Rows from block 5, named by matrix and row number. Each number is 128 + 24 x the weight over its row's rms, rounded and kept within 0 to 255. All counts start at 0. Numbers have three digits each. After the name is the row's rms in percent of the matrix's.
# short1: shortcut pointwise conv (model.blocks.5.short.1.weight, 432x288x1x1), inputs 144-215
short1.237 101:170143129120146146107154140126109126129113147135143162069147079103108124128104110129127147113148099093121129139135111153133182122142120091095172122137098113103131151114142157138152141099120154111096165095129139150100
short1.238 095:116113156159110151110164106128143089161174159105156097127141108106121103117088110146135122128118133146086147111142122136127111126146106101104150112128100135135103145131120121122092136153123146135147130119126090103138
short1.239 097:112152153143155127131093139133144100140126094112092120158119170123115127115122113107106137146105113104158134139158143142137111101131122134129144091124161134151136117140132137131140156149130152134140117139179121117116
short1.240 090:098111139125125159110155101150147115114147141134128146127167110132091118139100165103100178101150161125130112113122090135081129132111158135151140201125103100108135119130080124108090112135102123122162162101164124111103
short1.241 096:139150081136108136113124117160115130110139106110146095121139152156128117111095169131166145155142075144148136104081165170131117069107106102105133131122109105080154102133130081135076088110129144105111108088126158058130
short1.242 097:158120147120159097130139117123120154149149111132172145108086137138117138142108113121115134113094114114133150125083108157137100124132147101155132165113131106150114113128111099111186123143109107127132150115150146131129
short1.243 103:105140100118155113133123145136101145102081184102129102138124135127166116151135111165100113114135155166174137150074118172113131181153139113110120149087157139122095077120107137152149118144145131123097153128097130140119
short1.244 105:136093116099110116124097144132161157170119126135150131094119192146125129135127164131120177109132126120086112108157144151149153146159110100177119119141122146139117112156121112127115103146134131130148138073123116131134
short1.245 104:103093111143173137139135111150113145117139112084141113106109134138104090147094115114123147131145156092111131139101113133136101125066085136107163075075086152149113113153171115137134106145168131101150135137173120144130
short1.246 093:124125147129177134132172138120147100143134129132156162100106105151152123116144145088141103101125161112123100096138106151099121121119145107123104120133144147131150147120157142101105100125131130097115155117167082156138
short1.247 111:101151115112103143170156162178127103161187132128137165152129090129141067137128108191181087140145165107117094138139097108113157114135150162168104108118118097113160142120143130122153158143175133112155153102119136169142
short1.248 101:107156086114129165178084130135113124175144122165113128121169087145103142108175133138130144143119128134091103134113147118106085108140107129110138101158104156165118164091127111133131119169114108136117100119147105120125
short1.249 101:138132109121152105154180097121101123165122136117159085116091079118123161105163131153135118152169132138172108117141177136153091144126117139148142131081126117109133115097153110071139145092106104131132139134129103147144
short1.250 101:169128119093092129145136110163132150150100145172096124124127118114138156160113145163077129095132108134120150145188101114145141154117144136111107124138170188140140136150078133149125113088120079153089117106066154136138
short1.251 102:149145112080097146093102128104097145130089095132152092119122101116115117105157113164119121124137163164182133141111125173161164148112112137115105137134087140176146119134129144114162087083168161091141145136115097111117
short1.252 102:144115158156111102113140131136116133156095138164129154112160133140137096129157159121076136153121125170098138149139099103131189079174170122116135127103154132098120078097124119161111130183105108145107147110193121135137
short1.253 104:146116130141144077166084067092123136119149091110120163176165059098081170128118129138097080152094121080099153138122179133133110093127149146131108092150159136158106100116104101108119123079133107112150141078077181101125
short1.254 104:132101126143164095144139136158101145112161138097150124118159134198125138134135127099121121107168119144124112168115139117122151127170130121156114148048134124132077121162212169145142132110142122140108181145132111139176
short1.255 097:124178140101100120121101144131092177129079107134103102123136124129154108118139126167106132137136129105099131144095162140164154114122136106177123114122103114186131063138128115135129118118096125096128139086112102137140
short1.256 099:148122141117147110131091160097122155076141175112099113150108133097130126113131128131114150111102132101114117150115113149126105133101098164099118090091086176126122131150083120120100141088120094124163158082113152136127
short1.257 100:168106162099088099125129134125158122137122145133171121122100130087160110141134134202162117145130092139132149169077154127125113136134137124096145132117128131095130151130094158119123154159127127120176112100123156163137
short1.258 101:151149166140098097179165178098096122157098137103119097147101128142130129131159125091136149099113161153105145081140106124133112079158132145140131126121132103167120095113086140111111161117171127176106147076147165152148
short1.259 100:135135106101110132108107132146108134142165130109132086102121104067175099135119154129103119132157144117159120119131104134126120116118104111134145106107148123104119153139128096110124135111136111153109104100122108134147
short1.260 097:115132153135137109118084102133081168105094100129146094137082130151118102083170132167128160141089151131153159110104087130129118103121172117183102153134086129133136157104096099132130143149126109108139112140140099145148
short1.261 100:064123110156131119114106130074098119147122119097111133174112099136106109159107097154126106096123112172109151138124164152109099185144129137089091137131150154138093143171112144143121139127118102140129141075119142161132
short1.262 105:093112140160118119152122150171142105185171141146125148130123162121112146132114166113098154146145115168102120143087120083142108170146103171142094114130124134140096125157141119142125129109144109139200143173116134145115
short1.263 103:123141138115100100126128159144106150122148134125144087166108113160112077109117129145154124125145151133127130148135178107091152163111139137112122150155137092166168119137102075148169119097111151148137111106164132096108
short1.264 109:161148130117148138132144141121151148130151162143138147134139143142154099190107143139115119131146090101151101126153174108114101127121126140118120138117144141129082144174142203105079160118141075137139160112129127091132
short1.265 108:133092123102151156115144091128116144129124118106117122121103133159165167112129141102118110151097093100161133129133109146120115153089149159089122115141149151170141123110131117144168092164127121116173126115115104146121
short1.266 102:136130116137119152087135133128103083154094092095134132123121101109097134139104125095157085162128082114137101096129119175081087106125151132163124132146152159104101135153131146116137136072121128165173111114129094152099
short1.267 097:121143142143164113177144131143089142114171134103083070161146094099105116115110163122134144130143127111144143174138093112160153140109142123120113100105138138132119098089137117143152111114149124089129176123104121149117
short1.268 099:188144119148186093087097122170100165155155134141108130123165148106100134146125098147154119105095081086097100115137120147136138096125135162119131121144107157131130135120150136095154110160124155131118130121086147091109
short1.269 104:150176135129163109076106117120120186162174143096114147104109143151128087190112121095133186140116170126134152143115105083151139132139137121134116143161123148158109154113098156152113123091127081136161155134110122108176
short1.270 103:083146155169115119132167113167107130129097126159113104133100163127172092123134117129138114128163156145113105098116182097137105104128098166138105111146094158143091159106146151162136106106119155118117110115132152126119
short1.271 095:108154172108135139112126136109140089120101102153112140124104153141147129103155133111148106110169148118072115146136140080148072141113174170117137144131158127143122123104124104120159157089130139160115105159153139128131
short1.272 096:136138130127109154134173116097160183134130158136122102166126105130149141118099120117104163126121143121141134115139089143120111129135095115135125151139153147153136141117141139140126120123106107150155159142047162186128
short1.273 110:119098174100137108125140157124150152140122110167074124118138124164110127093148132091131113125137145163115119123162114121115097109137120151160154104112086127152130091205155140183145134140141109115150137123145118119120
short1.274 102:157122085115120118144092154139124162139093140088121166109119104101116115168178090101140129100137109124131110111155097117134123132104127101171111138109136142147124127120112178101118124150107081129175122102097119120126
short1.275 105:110138170134133145165149130156153117107119147161132176121151133136101131106086126107117144135113136143112134158119124172116145158119108095140114115153129100093136153116144135112131083164111145164075141151099122131127
short1.276 099:152127158164135122146107116133181128109121126128118092122122153123117136107118156137133155089164154137131127121139153119159142162162102133137092172146120117137131114159097106119168129102102142094151097156124136152116
short1.277 090:158123136174138110131101112121124137104142148124106129130079120125113089145142126122136110148103129094137156132081129129122109125146158154149092070090126094121118143126154132143138131171117102146142141119178134145129
short1.278 098:124172141123184116153114152166125123104130134129115142109094160117104148130106120112144124153119084141095170149101131103106138107128078144138159156132140121115126075109113124161112143208136137125150145084144118128138
short1.279 094:101106140083171076112170157128171124138135158116107122137162107134127111149129104132128134100122102148131117102128138111114166116107128141133105120125081102188142163130071120117089156125138158166141091125108147131131
short1.280 105:089171100131147135154106119157100123130114120081152111067162120149116144132109115095131109089150105152128148132094151195119145113109094160107174127104176128111123144139142114133133133128108119133174112123146147095124
short1.281 097:148089136109142158106150115097175138138118120161117118087198088140086164095145146104163188126137149116128148124088159110118096124102158103126127127156124140167141088140136124139157150114129099151115138099119093167119
short1.282 100:128112105111107142139104070103133169079128127126147097119139111131098123102110075124157157118133097116099158078151126127138100139061109140127108081104150140142144130079116160132098152188128121168081093121121145181112
short1.283 105:126136209128106111108161144137098134131165113105155135132163121088091107120106141165133178109150191121133133111113141161135147141105163116156101130076157117080165117135132110158152117133063134142149128126125112121125
short1.284 104:172096103157154125112159147104146150088114145100151126119109120155155133096095102096103159099105115105109157109067127183105123093118133119137139123140120124146136120157132122143121142146132166099142115156153095139150
short1.285 090:121112127110115168128113103131161117145105116157120146141113133149143122119079165132120114108142123171101127160106110136123149125140142101148082152173120083111127102106137131115110169134209112109130101137066088119144
short1.286 098:084140137108137107088129101109162157080170160142122113120154120119154135120073099146172134143168127127145135108152121143127091130139147127146129129152156156124144119134183150143100130114154142126137093145162099194160
short1.287 105:139103141086104162127107117139117114135108177121161109106114122117125100164085152114122137106130168109088095133147105147130153143098143117158148133152121115078164150141132129118131155170107129105101145162093095124121
short1.288 099:094097151153120154089160134158153140127133124125114157118131151126132138099149110155156152135178155117128108130111125168115144109129191131145177166146150169078159117169155116181147127146148143123177157136140123144115
short1.289 101:115124162176153125115128094119124082129092151107116082121161119118110134161117139132130133137142111099138146139138181127106138154135157118082087121149120101118144115104122117133144103164131108149152097096129153095142
short1.290 099:147156126143115114124167110122138127133137111134119109133078130114140112119170118143105121139134145104102151107099119155085156143114111111144114092137135119104191071144158112131119136118148146107125142069081174171155
short1.291 093:137173112133091143123142169148126111149114128098115139156132126070162150129153087152124135119163105112139120145130124126096101146148158118160150113139126107157164131126093129127119108163142133147100106147115095116151
short1.292 098:129160121110157145084098113111133112087135106123127134174110134114105151081114117156181123118128110180110106117188104123125150123090116137087125161146130157105132142166156146105146142099119149121141144109104157110107
short1.293 102:171116107104092138134139123147124104114122147133149093168121111119153156116124171085145121130130138158164136174123089141136114149102123138126132108125148098130134117181117168139081106132124129068088142128114105118133
short1.294 098:119135116121105098164149137109153125162170113091135133110115142139097144123116116142154190115141127146125106139152145077165138132070121122140122076097116118165130224174112134134117093100148154138127149124163109131138
short1.295 106:091115150095095099115130114135106141119115127155143144144069125137172117120130140144173124105175109102106173153110169099116128160135124142123112138141135118059100119121139166150120158110196149134140095123144096106123
short1.296 100:142124102156147120118144143070093116109100107163112071097105129113124099178054143141132083134124136151173151143140104145140132145133178128117103166130169120124143111149168088124152158117123105125130105118093121175111
short1.297 100:078097151107111087110137139102150093112132147119110140155120128097179130113117152126141125140126127170103082126089118113143128171144131140115155107138122132107125143112097127134141098145149138151117099123124161175139
short1.298 092:158140135152121094095096116109112138179164133142120090139120127123110159146125151137102129140133113128157163104112140119073111108175095114147149125099146148081142152125134130107154119102065133113156132113105113131132
short1.299 108:129176166105101147166099093105144128065151153137137173105149145130098135149097106141098105110115099129127138126130180104118108142120103129153115148076154144107115137100130112111146158090125120168157112134109131123100
short1.300 103:096155129126145120138129100155162141135088116142146086117101154126114100163122108105139142121092127129094096104180127120131149089134102117128129126138133148120104126146152117112161114152146161108190116181124139118141
short1.301 100:164111105162141166090131114138138117113106120123149125111128061131141109154102113136119086109158132113141116118134156136100139116090096116128136143138120125183098168097136095126105082125119119180112086157142146166157
short1.302 096:119155136141101142135131121165109133146124150142122136093123127149112147104116127133116109145179136125156107144119141100127125109124133093115156109121138127079102102145140123133148153154142164105129150083124107101136
short1.303 109:137114170104117107099156115097100093114140115141177083160121159083130123147108116107140144165130113154102114127123148137142133143122160124160049147103143127117119105122129116152076128148144131137106131108111129120133
short1.304 099:125108097183164133148106095126109190149112112123167131168129123116138140139134155131127139143122138127122117117133128108131119129094122139122087118126089149113124143145128169165121119120101134150136135127084125113155
short1.305 097:104146126130134117105157141099168144144122121139152198108129135120155124104179131145179139139132144102136061117110070116113115073119121122131149089185111118126165126185171119086130124149151123175119117126145111112141
short1.306 106:114129110149122137094116083152120134154122156120095120150135110110121108095094108069124104162132114127109127124129133148115121081136144129122095149157119123169115140126098110064113068135134103145152146141142157132111
short1.307 096:099128108097144149150105136138111164118152145115117116128113126146107111147123136126120111128134198125106144155130125141126146177142155119165161169105114147123116124142117127146164081124148126132096110114118112144123
short1.308 101:123114185104168135120137102156122097116102114146129155093153127109104088124052109110112133093104128111126139133146066127103114149109127161074151136152171114117157129110132153167142130127111078132131052125167157132138
short1.309 105:147115154119098157096129131101117121105107098123125147143132158137107082129113136116097118082151118104108104138120128137101115126078125120105122096127119137146129123200086121112146167091150116117107133124173128157136
short1.310 100:121107077083137138101120101176107131142160108122127083143123141121131174159088130158155136116118171133130112134117126112114140085161109088127149160111118148120141149157148143113173121131113145123078099160131135145140
short1.311 101:121154112126151077140139104136089140123127169143158143106116164138125145089116156129168129127149083127115122135109163162100146129151133150105149126112148130175149132152125170104105138071113120136099126090145137152142
short1.312 092:138134101116088143148154155094104194118106127149173124140150092107105104144129092114121129116111135099143108123118102115132116146145153112134121109147144120142108103143088119118119112148128124146118122129145182184136
short1.313 106:129156094142125135127134114136139118117130108166111149158108142149119123089118073147149143153111133137113120130098100077151149123115160074127099130102149118096166174097094138168116122120110109102130069100072087077143
short1.314 098:115091140131135090107154140142139128140158152146125145128149107141131110143150134128133069158144085133143171071116155085102101130135104117143121123128164135167121114093101130115130124130157164121174133140132172116147
short1.315 103:138142111136130077087091088119124125122137141098125164133134125118111108105136128111159124173139106123116135095128159115136160097135100159067152140141134158166157127082109153071117142080129122134131077096138110136120
short1.316 102:106135084112144121103151130139187130122145140154114158146121139170087132116148130103115118139116130116089123116096092153143166113134107164145153121090115160103128141166098146147109143116161104155097162085126165108135
short1.317 094:144137126137179163128101175109129117110153134145127145146143136156167151093137148164089163129119156125152079167133123171137188132157109093144098151147137119121162111116134156126142120123161106133145139110151097198126
short1.318 092:123100146118158173136152138131108155090140157140130118160126154179078112140141115121111139121149110109156098166147152154112083150148146069104106147143176073111119184121126101175154125099112127123118114131143096104113
short1.319 102:138083106117122095088101113126151108152114124100126184155126139109139159138142088100120122137152166158159167104161105112112169154127131120149114132103124118109150102109180111104137121093087114141119118158112142130107
short1.320 102:104084089148133152137144114133127106120152138164119123134116154117139145158158125121145131125084108117132171161106167097097150134136144114174131126122131099144149159134101109147134151140119129132156170122170098130110
short1.321 103:142093139119166146146092142157112113151113142130114141120161132122094075132104139059133143100073117113220135124137109111111115088149132128132074132141115146120087127142114130118179135112109113148198112131158130143152
short1.322 107:116094080192127146143134136105118127127126128105135139159140132093161142179144146136125129123094129146162111173108115146135150098134118164105115106110148104164086119087109116109106141153122164088126120096119107124142
short1.323 099:173143133139150142127094136130128121129158129156129139134093139174080135138144129110133135123131162148171113130220130130143122118095097132128138103168106123129134142139100131139133177105063103155089138132165099138114
short1.324 103:108153149121138111113124113122067168137074179114108109111139160107150120137157174127104153143153108134107158125148140119135100128088134095118125117111104150120149124156121107151117163127107103181145098144151151129068
short1.325 095:101157168132144112118132172141101142124145140099078150136172125140095128150107156096091107128104120094139114097173204147131133138098117129156137096128128143121115100056115136104093136112114143156095088111162133107128
short1.326 101:120137105124094094180111165119136101108156146088132157108159129126128153131146132108153167111142141086140134119105136082079136127129114147180135117135135132157112137122131108158116103131155122079123135117118110137151
short1.327 098:112133136173123126139143144122131169143130112159144116165154179126129151116137052195138075156131144118148126137101161162156128092119137132165175112106127161115139150114143114136124136115135131083123112202099120111105
short1.328 104:141143146115138095146154148131133116160149112073123170144156115096130091137114115150131057172141123104128100100131072185181131105136136119115131127141103148149143134145123125140146131155103124137117129107105136111159
short1.329 100:135115127140119123147119155141141111108143091129101138125140120109132150074116101115142089097146155086137136103123169147123171130132104058186129145146164105122119155131153150114115160085156169088127120109112042153143
short1.330 097:127136137125159151130151115129131116119131140106153124174150126097115139128156152135114158100131159137115074130132137129116119103158130198116131150128121147134106157138143172166154104142128153136148110136123124105094
short1.331 100:144110158120158129155132091095139119118102109108155104146145107095140106115124144132143112097121116125144121147126148151112099138143087125143090148166096150130112137113128151124152128133118117154095106118157128113146
short1.332 098:100164124126152111128159153144135122137124106133149130160090132129137099084168163159155133123110116111118119099130132128134131125120144169120145106165135093116168156084163144141107127159109116111116084070093104130178
short1.333 098:145123161139089111118082128138102126109178150146102128138072108176129153128119116078102176104115130129134187107142113120145101161145148155138126081133134138090128162118106173104113099189134093105109137098099113111136
short1.334 096:136108121156158127091086102093124115120124107120099072174119142134137077189146084147114140128124119170079110126105107128136151140108127146139153123086096171128150132152124106170104179147122123136132157102176124118159
short1.335 098:125169095102148093124147128149127105079089130130163114115130110147123161087112108124107172119154105112145139142120112134070151150132104122120093101143128120141133103152128159104149088148096174138119147102122137081133
short1.336 102:130148164123135098096094103146151118107136114116127159120109158121106128110105134132129086118138114145094133130110102163113107092113082134153114090137099077137107117159170145153096119116162122130117095106099114110173
short1.337 097:090113131097109127119173146127141149095130117153121115141131135076103184154118136145119129101104131127167169141106106137149145102148106107056159135102121165122122135094135151145125122134135094141103137117145116114093
short1.338 104:098102117123147062126145092125141132119154127167155110134169140142154126108136095108110130093079119139137138161103087135124145125154118166148155118092125089126134116120132162100164130113151132116181119125160191168145
short1.339 108:157131118156129124102121132145095116102123079136138120181089126141100169089132110120143127142131143109141112157113148087104135127131143123128155124175135106137139086154155117074122148107143151143132124107177106112142
short1.340 095:142105110125151107173146132131141162119124132107143128115136112121099145176099113124182194139115120120114135137107178121163126137105174125134131122122139153143139096127168130093131163078124155138125150085135082110127
short1.341 108:124056111152127086147142144150129111146136159141175092087121126079131151117115150120154111119110131064140132120134117141106106149138128121157139123117134172146107145127106125101120168112154079119135102109134109139148
short1.342 093:102171105119175107136103132123125091126130132085134182119110144112133106141099096165109133175090120113161153105105145152143129149109133132140162165125130096169125141136108147095178110105156083161139097114136118101124
short1.343 103:170131119092145130163127115095063152150146123156115126156146118119126172096143091116125173140128147144112100133121141124160150177142158104122114116129088177138121163116124068124146112145105128059131126098073142155124
short1.344 110:133090117138158109146122126131131097087132132139142085123111111080081178117114200119098098100149095135112116115155145147148138112143113120118201124115125099114164110137109132162145137150103110070138132106119128114121
short1.345 103:154185127126106109126090109149128095129093095107099156130162096120122091098133160129107121108149111155130138090088095127149131116129124106141102125124156119130115139173131148158112160092160136090115132116133111150129
short1.346 099:127164145101105099119127132137113123130099130078141135100128109137159121157124120158140163084142126068140129119138115136156124111094135103139096177189135120131116098080123145170139168103145104126090144104138090135117
short1.347 097:129082186096140119147120123101108110133152145115148136096159130088132166098116107115157165159112152167143125137131142133141162128137143095125154127131151109119110092155135118121171080123160113129150156136111116167154
short1.348 100:137132074104119142135119113160171141131085102159142149121103117120127159168121169145090136110150095102153147153132156135086163149122140134118090158135139122135101137132116117086110115126133138122071105113135135086105
short1.349 100:158107083119146142089126103106077110127094127157130088133102102137099101125105144107123125133123121187125106144136099102169136099125114111131176116150129127109080133141086128115159104104138130147137118106144145139138
short1.350 101:172161130092146155123105157096132139131119146140143126153167117128134115152165144127123117110082114108151145105110135113104110068106128125113155122122129097171169143114103143130107124155103131140146156106176138103126
short1.351 102:124132124113078144124139136108076186142142126187142069108114156133163103094100092156143120111119099131109111135145121145115108134148124102137127099144158117111120166106109139150090123131095151145144122095139162181150
short1.352 094:115096170136139082137144136147123118138121128150132154125111133119104115126139092088135149116129113105139081129141108103107127089149151090158129134131128150122118157167114107108147163117083097151092149131121135119123
short1.353 113:097091118191110177130106107119088124166134112104149142122140148130162116147139153141103145123120112153120160128126115076125149144122131128163145128151192109102124130152089144106086102128111076093147114143129150125105
short1.354 097:096135136133126129133148137129177128140170128137115124111126119137124096093136123108144100130093121160150108125095114162149088138130166136132088105133117112112179145110130119101165135097155078129149044154152139089117
short1.355 097:160142120145136135109111112101127121146143096137160138163133105138119141113085140126125090095127188076109119125116128113138092144126147143076121121117134161092129113085098132115146117093138141119134148150138103151145
short1.356 099:125162114187136095093150103135193108148111060147144160165145114079117117144136140126167124147120102121127078158090153121120152123128143137166121087093156118126164143085088123120144142129146135126120109127167125168140
short1.357 099:126121123090092107119121122123093188091189150124102133141103111170113150157089171145166135081138099151146138134128137135115169142158152122136084124122144163144179156141154123156101155099131156092145109123098164134133
short1.358 099:096132087124138106157105141126149153132092100149164137140133141128086124177143133134123097126154123130140116094103152101129086100123088113117106179106127145150135164161191136132100083104109191118104126101133125152147
short1.359 097:070085173138130158121128156111116100087153118126131118080104099132125185152169111157092108134121127161088172089117131140133159101111160087123157178129089163122119112172144106162094118123100122136088148100125167049179
short1.360 101:169106146110099086106152071151136099146135146101172112199115103115183131062122124089160100090136100092110102126102156093129128117152122116124130113107128151111127135137180127163135102128124084127160114077094120111109
short1.361 100:119124150119129141122101163091158120124151124127106130148123139118120147108124104134174147139142137103094117173093122170128164131134094107131130117112131117123094154117117143172143175117099158129164095130091148123107
short1.362 094:149142107111146180122157052150155101103164106135076102131101162124150142141129133154131111124109133112128182129121119133144132129136134158106136173089135187165120129149138117095165100131101159149114099130161155157139
short1.363 104:118134091116123140088177128098135109121117105165106098172107184110129126152082114128131153163113135096162117132126183096099141140133115132123157121093093131066137112126104132099100127118143147152155123127104174117124
short1.364 097:130154124100109095113144128174178130136111118126147140157119126152101161143143117151096140169123157170058147096106114146151106130112109090156127139141130140140116104174148147118100134104152129126110137158154170152166
short1.365 101:106105134107134140051132122167116123126133155152165067164133104120092158144150121141154144106094149141123121088095161156105093147113123122110147124124117133140119142162125122117093108102120147069146123145138131118110
short1.366 095:144159133176139144123116138118126134152126161111125132125113141129129145170177125126137126130123114127171149088153111162127145154107127114134192117170117073120142156133160165122141101184116133124145139122136082092121
short1.367 096:180153136100142152148133114125080114160177144094151106117146117117152139162141097115102142112151143087169107095104114111160117124182133149132107123102156115138119104136111099141136090151155098113135096092133158112098
short1.368 103:200120157126138106120151094144102110120151146164087105150185081135153095122123066149137147140082105067138122138149110098137163120162151114121126163141100106104121102145084095121104132131120159089114126125123135117101
short1.369 102:069137163157127127142147110152147123121102147104123086110117108149161138128106098091118120102136102132131148123104097116109103095143136145090127120142105122154200159136110118129126146164125146134137120104155110104145
short1.370 102:128151130157107140150159102107155120123143098157111139121148111116163155127112163156118111106121169107100119133158104162089109099089155130139151143137146094092172117140131097144112158077119155148116086163119104120120
short1.371 107:125137136148168120110093166176101131145105111102142106109122107129133101137125134117145146112107157129109166083169184103173108102107111148095118112161130112079122136091129090135130171185114153081110116159098134122112
short1.372 102:139141105119128142126115109151173125148122134092153173108096093126099065151144058113117159089119144154133090130142144116123142149113124110122089117127126110130116077142118145169100125152139124140153137130126125130121
short1.373 098:095159087165093135105153080151124123131085101162151176115175114099125179117117161146130087098115151117166129125139103103094133175175120125156110163111144096112164136099127110122154148101135097133103120134147159132132
short1.374 104:112162138132197092163155126112108117169092101188136163137143127130154117134109121131074165113115125108120150104141121146097125144109109136101109142074169078133142141151122098156147129132100115103138122157134165089105
short1.375 106:103100093132112113115137144128124107099150136113143094087106133144153137126145145157074139107151102104117124076111130111127136111144096101122098155132088137134139140179150142102123168126155162128129151133129073110123
short1.376 095:141112121119107121153093170101137184189140159099151102138146099143075109116153107133099130112083141109104157074127164136097139146134134145125129118124091136125116136137182112183150140118087096122156152149106146155115
short1.377 108:170175115157114138118101130168141099138151175137179100076141126169132136180161149125109126157087157097119174125132115097096110147097168108147142149099101101168136093111118129157126087101113123120137106131088162121120
short1.378 101:138176147162083137131120121132108154192100110128100106172095126131165124144152112079104137099133102141192101124112116141152117158148139149164095144121109100130163140131148119135138106154151128103123143160118133110107
short1.379 101:164081148097074122167106119154151142158115092111122160150133130135111088113177115124134111086131130103141119151124151128112159124154152113124140105151161134123139114114096123136121162090131144172144112116127155112123
short1.380 105:100115136117113083161097113110122154125176094139104171079104102134134129090113085099122164135140105127179127060167109153143088108131164167086148125145150165132121141152166084133156171122128123113119092143125115134148
short1.381 095:125120116150123153117177097143134081110105131145099137105160146149121156096074127125146121114119079143119120153094139087125152130107138147119157125133128159097116115104133139072127126127155109160115102120138171106134
short1.382 102:154149143127087115152133121143105125135133130115161176088118126098120134127087135112102144115141133170165130187132121086160096097146123098125117086140141127154125165116101132118133169148157161142103149106152129199131
short1.383 113:137137121128107113124084177160108129090126141135135104108106116135126136137119164117185141123094164122145132123096164090149145151133136113084131101129116100129163174109127189164150141165139141086122159118169125135115
short1.384 098:130130127139091120124107138125107119184104173117147150128157145160154126168125134132112121114089146141091155132108146111069107128092071157129101120081093155122146162162137101131151126158140133088166114125117120099126
short1.385 105:139106140112166117128101150106153111124140133157123078113143153113125159129125124129131099129108102133168113134113098135108112125108162129107124130156108165114133121082169137147097140152046160069127117138146182132110
short1.386 102:146130134117147156152130126165124133116139146154123144155135112097129155093112099095137150162152139116101094095142103092144128219149142123127103106142097113122095137052144138111170101097115150105129164081106150124167
short1.387 105:115104140107108122141101152113116133088093136131126099153151103126121136143112148154092122154117129169116165136120116157092106113130143119169137131138140114101137101127097142104122118143117108167076099139145145135117
short1.388 099:142126141133137113114105181119132135108120102134102150167121113120100109095072151153158092085121115108135154128147119099125148138123134154154087149166130090086110100119162123118134126131154088144145147091110090131164
short1.389 098:140119119139166128170122133152106129129154162124123132137148112111169079135149117144143152126115156121099128087063120136108131123176120116119138095115133114133154179117137129106145160061152127113148141093136170128117
short1.390 097:127084137146100161165158134101125168120132102149141101136148157143129142125108129123140133103113129151107147144139163148131115208114172136087118125104120118048082098080108130119153152145178157108168103136165117112125
short1.391 104:138163197130107110120140124162110163097136148136115115168115155102107119112149076140134120124117149107118147122153062133118157089154124129203110132128105118065116104097140118135123164087136113146146134107159175132196
short1.392 095:109136077130174140150125158142134153169106150100141097092106095115123159160125117094105112130102110116102150101148152153140076166090122133117157088129135112120082124106106136078121103129174120102069105122154123115084
short1.393 095:101144114089101100141133129122179126131122179081151124092116127139116127156144134081182129153128132128142085129158112156144088080131141119144118104104131091097102129145136161120121115149109130138105094149099114147120
short1.394 098:140121173149072081118177142132161134086173131119132114105169083172163161132117105132131131098165150113116103164121125103117126162137185134104115111107136137114145100122089137109162150127103145071143150059091131125121
short1.395 107:126136124113145090118079134101114102110106071179174116099083146133086152170119172136131107173117150144143089140128159136127130169117142141098159131118112145095127117109069094096127109136152146101166137116154159148168
short1.396 096:143146058127148151151132163160144139106110157129125114079116111161143155134161133143124091122134116165145156112157104106140106124130156136157154147128148168132120167086107084147118110113114102176135158174131177093096
short1.397 097:088113148078123121134152148093149110131130151138116115169081119114128138117114137110162139165128125113135165134181109110135079127091126136131147095122137082123124151130121119137144154146136127111106092151143131157159
short1.398 098:166127142155154094184116139128131174106120173130135114111095137141129141120106111092129165150124113107160149131153099108133092103122116135118126123128100153108155113155114130142124139147101129128114158142128157131161
short1.399 101:131169111119105153087166134136118111173148131106107116099136075143133107128157121110104131159144127159129107135154120153102096144080111116128097141154075117079129082136110132120119097101131109108078102110127130148167
short1.400 096:132129127151122133136119112084090142136128107138111099132130138073103099122100116126131105117117129125078162112119129129142095156142147114134120111125065139115148146132152139126139096149093118140153129107087163104115
short1.401 102:150104120092182115118121097114103183149128142150126150167117113151176149127142157102166166096140107104134113149133076086104124153121130137145130131116146134184175128115145142129054125116081171141164140137167125172124
short1.402 096:148101135125117104093134110086093137076170122121120132132136156093112136145115132146121143146135109116129078116132134157140147069124116097134111178147146182116104150183126146129139100144130123153072096086130147126126
short1.403 097:139125124108138142137138087121143159148126132113138145131153135147156146083122123085082132142152140117141161134102106126137125153155129121143079131132102091131116148141127142171140136160120151116081107123100111095153
short1.404 106:113147144149120132113118121159165118146154118132103149117131145096099144149157134140125119109165100195139154138131094153134133105106123122161086117154161178154087096141123119146154149128173132154133121086145113105145
short1.405 099:048080135151073127086153099122163143127117142193133137131158133093134173109151132140107091157126122122125158155120078117128124099129168115118130134158125173106138122102116111138115131092113128137115138123136146154132
short1.406 099:123165150162173111139161145119183127117077137090143113138133174095106148065130117120109157154090136110120136117141174124073097126188112128124157124135127111135149140102138088091170087134112128129156121153108125109110
short1.407 097:158144105108122139106114122123123088126150128168152095184122150146119163140109151109064117149113112160136102150143120113076096097141153085133114121122146169151124116122126095107153125166140121118106187103120111145116
short1.408 096:137163158139145100126142156124115165146119102148143160130106116133117128151124140103105107142100130090130108156152125089100110111121121107119131122168103159116157130072146126126111141152093153124147153102149149130142
short1.409 098:158148142142133146108140121113161157122132133163162144167087102100130099123155159117114098128127097110165104158158152137157143096069106139134113126139127107083117151120178099165086138096106163123099127143141155145144
short1.410 102:128086114123126161094148096104163157106183124142178143120111100114147127130083134137147141127121106104137124098102093137164111112135111099106086149109116086149152130141136126147151152085082126146084133156133119132156
short1.411 095:117131130136136187145107091128160163127126115106141112134149111120108145093103111142149128123118174160139119114147094116111168124087138134139110113155121086131104145127150146152111156104120131103133132118175132152112
short1.412 098:118110115163142137097139141167151088121126172121148136139142124135116122170138158122128151141133118132156115103153132155141150117137111164163157122136101086151110074080139087114153165150117129109144159147137154124150
short1.413 100:125103130103102127119137081122145067147107090134152135089125168129140160171144129131094149198099071154119170151136148097105124111131106113146111125104128121131143156122128148130133082140135094133167074085122100089148
short1.414 103:125129056136169088138102138159142078139129133096127127108136083143086100169121145176094150116147156118093124136134099062114103158185105102179166116133083185139165102069142108137141108119079131139113133153110137099117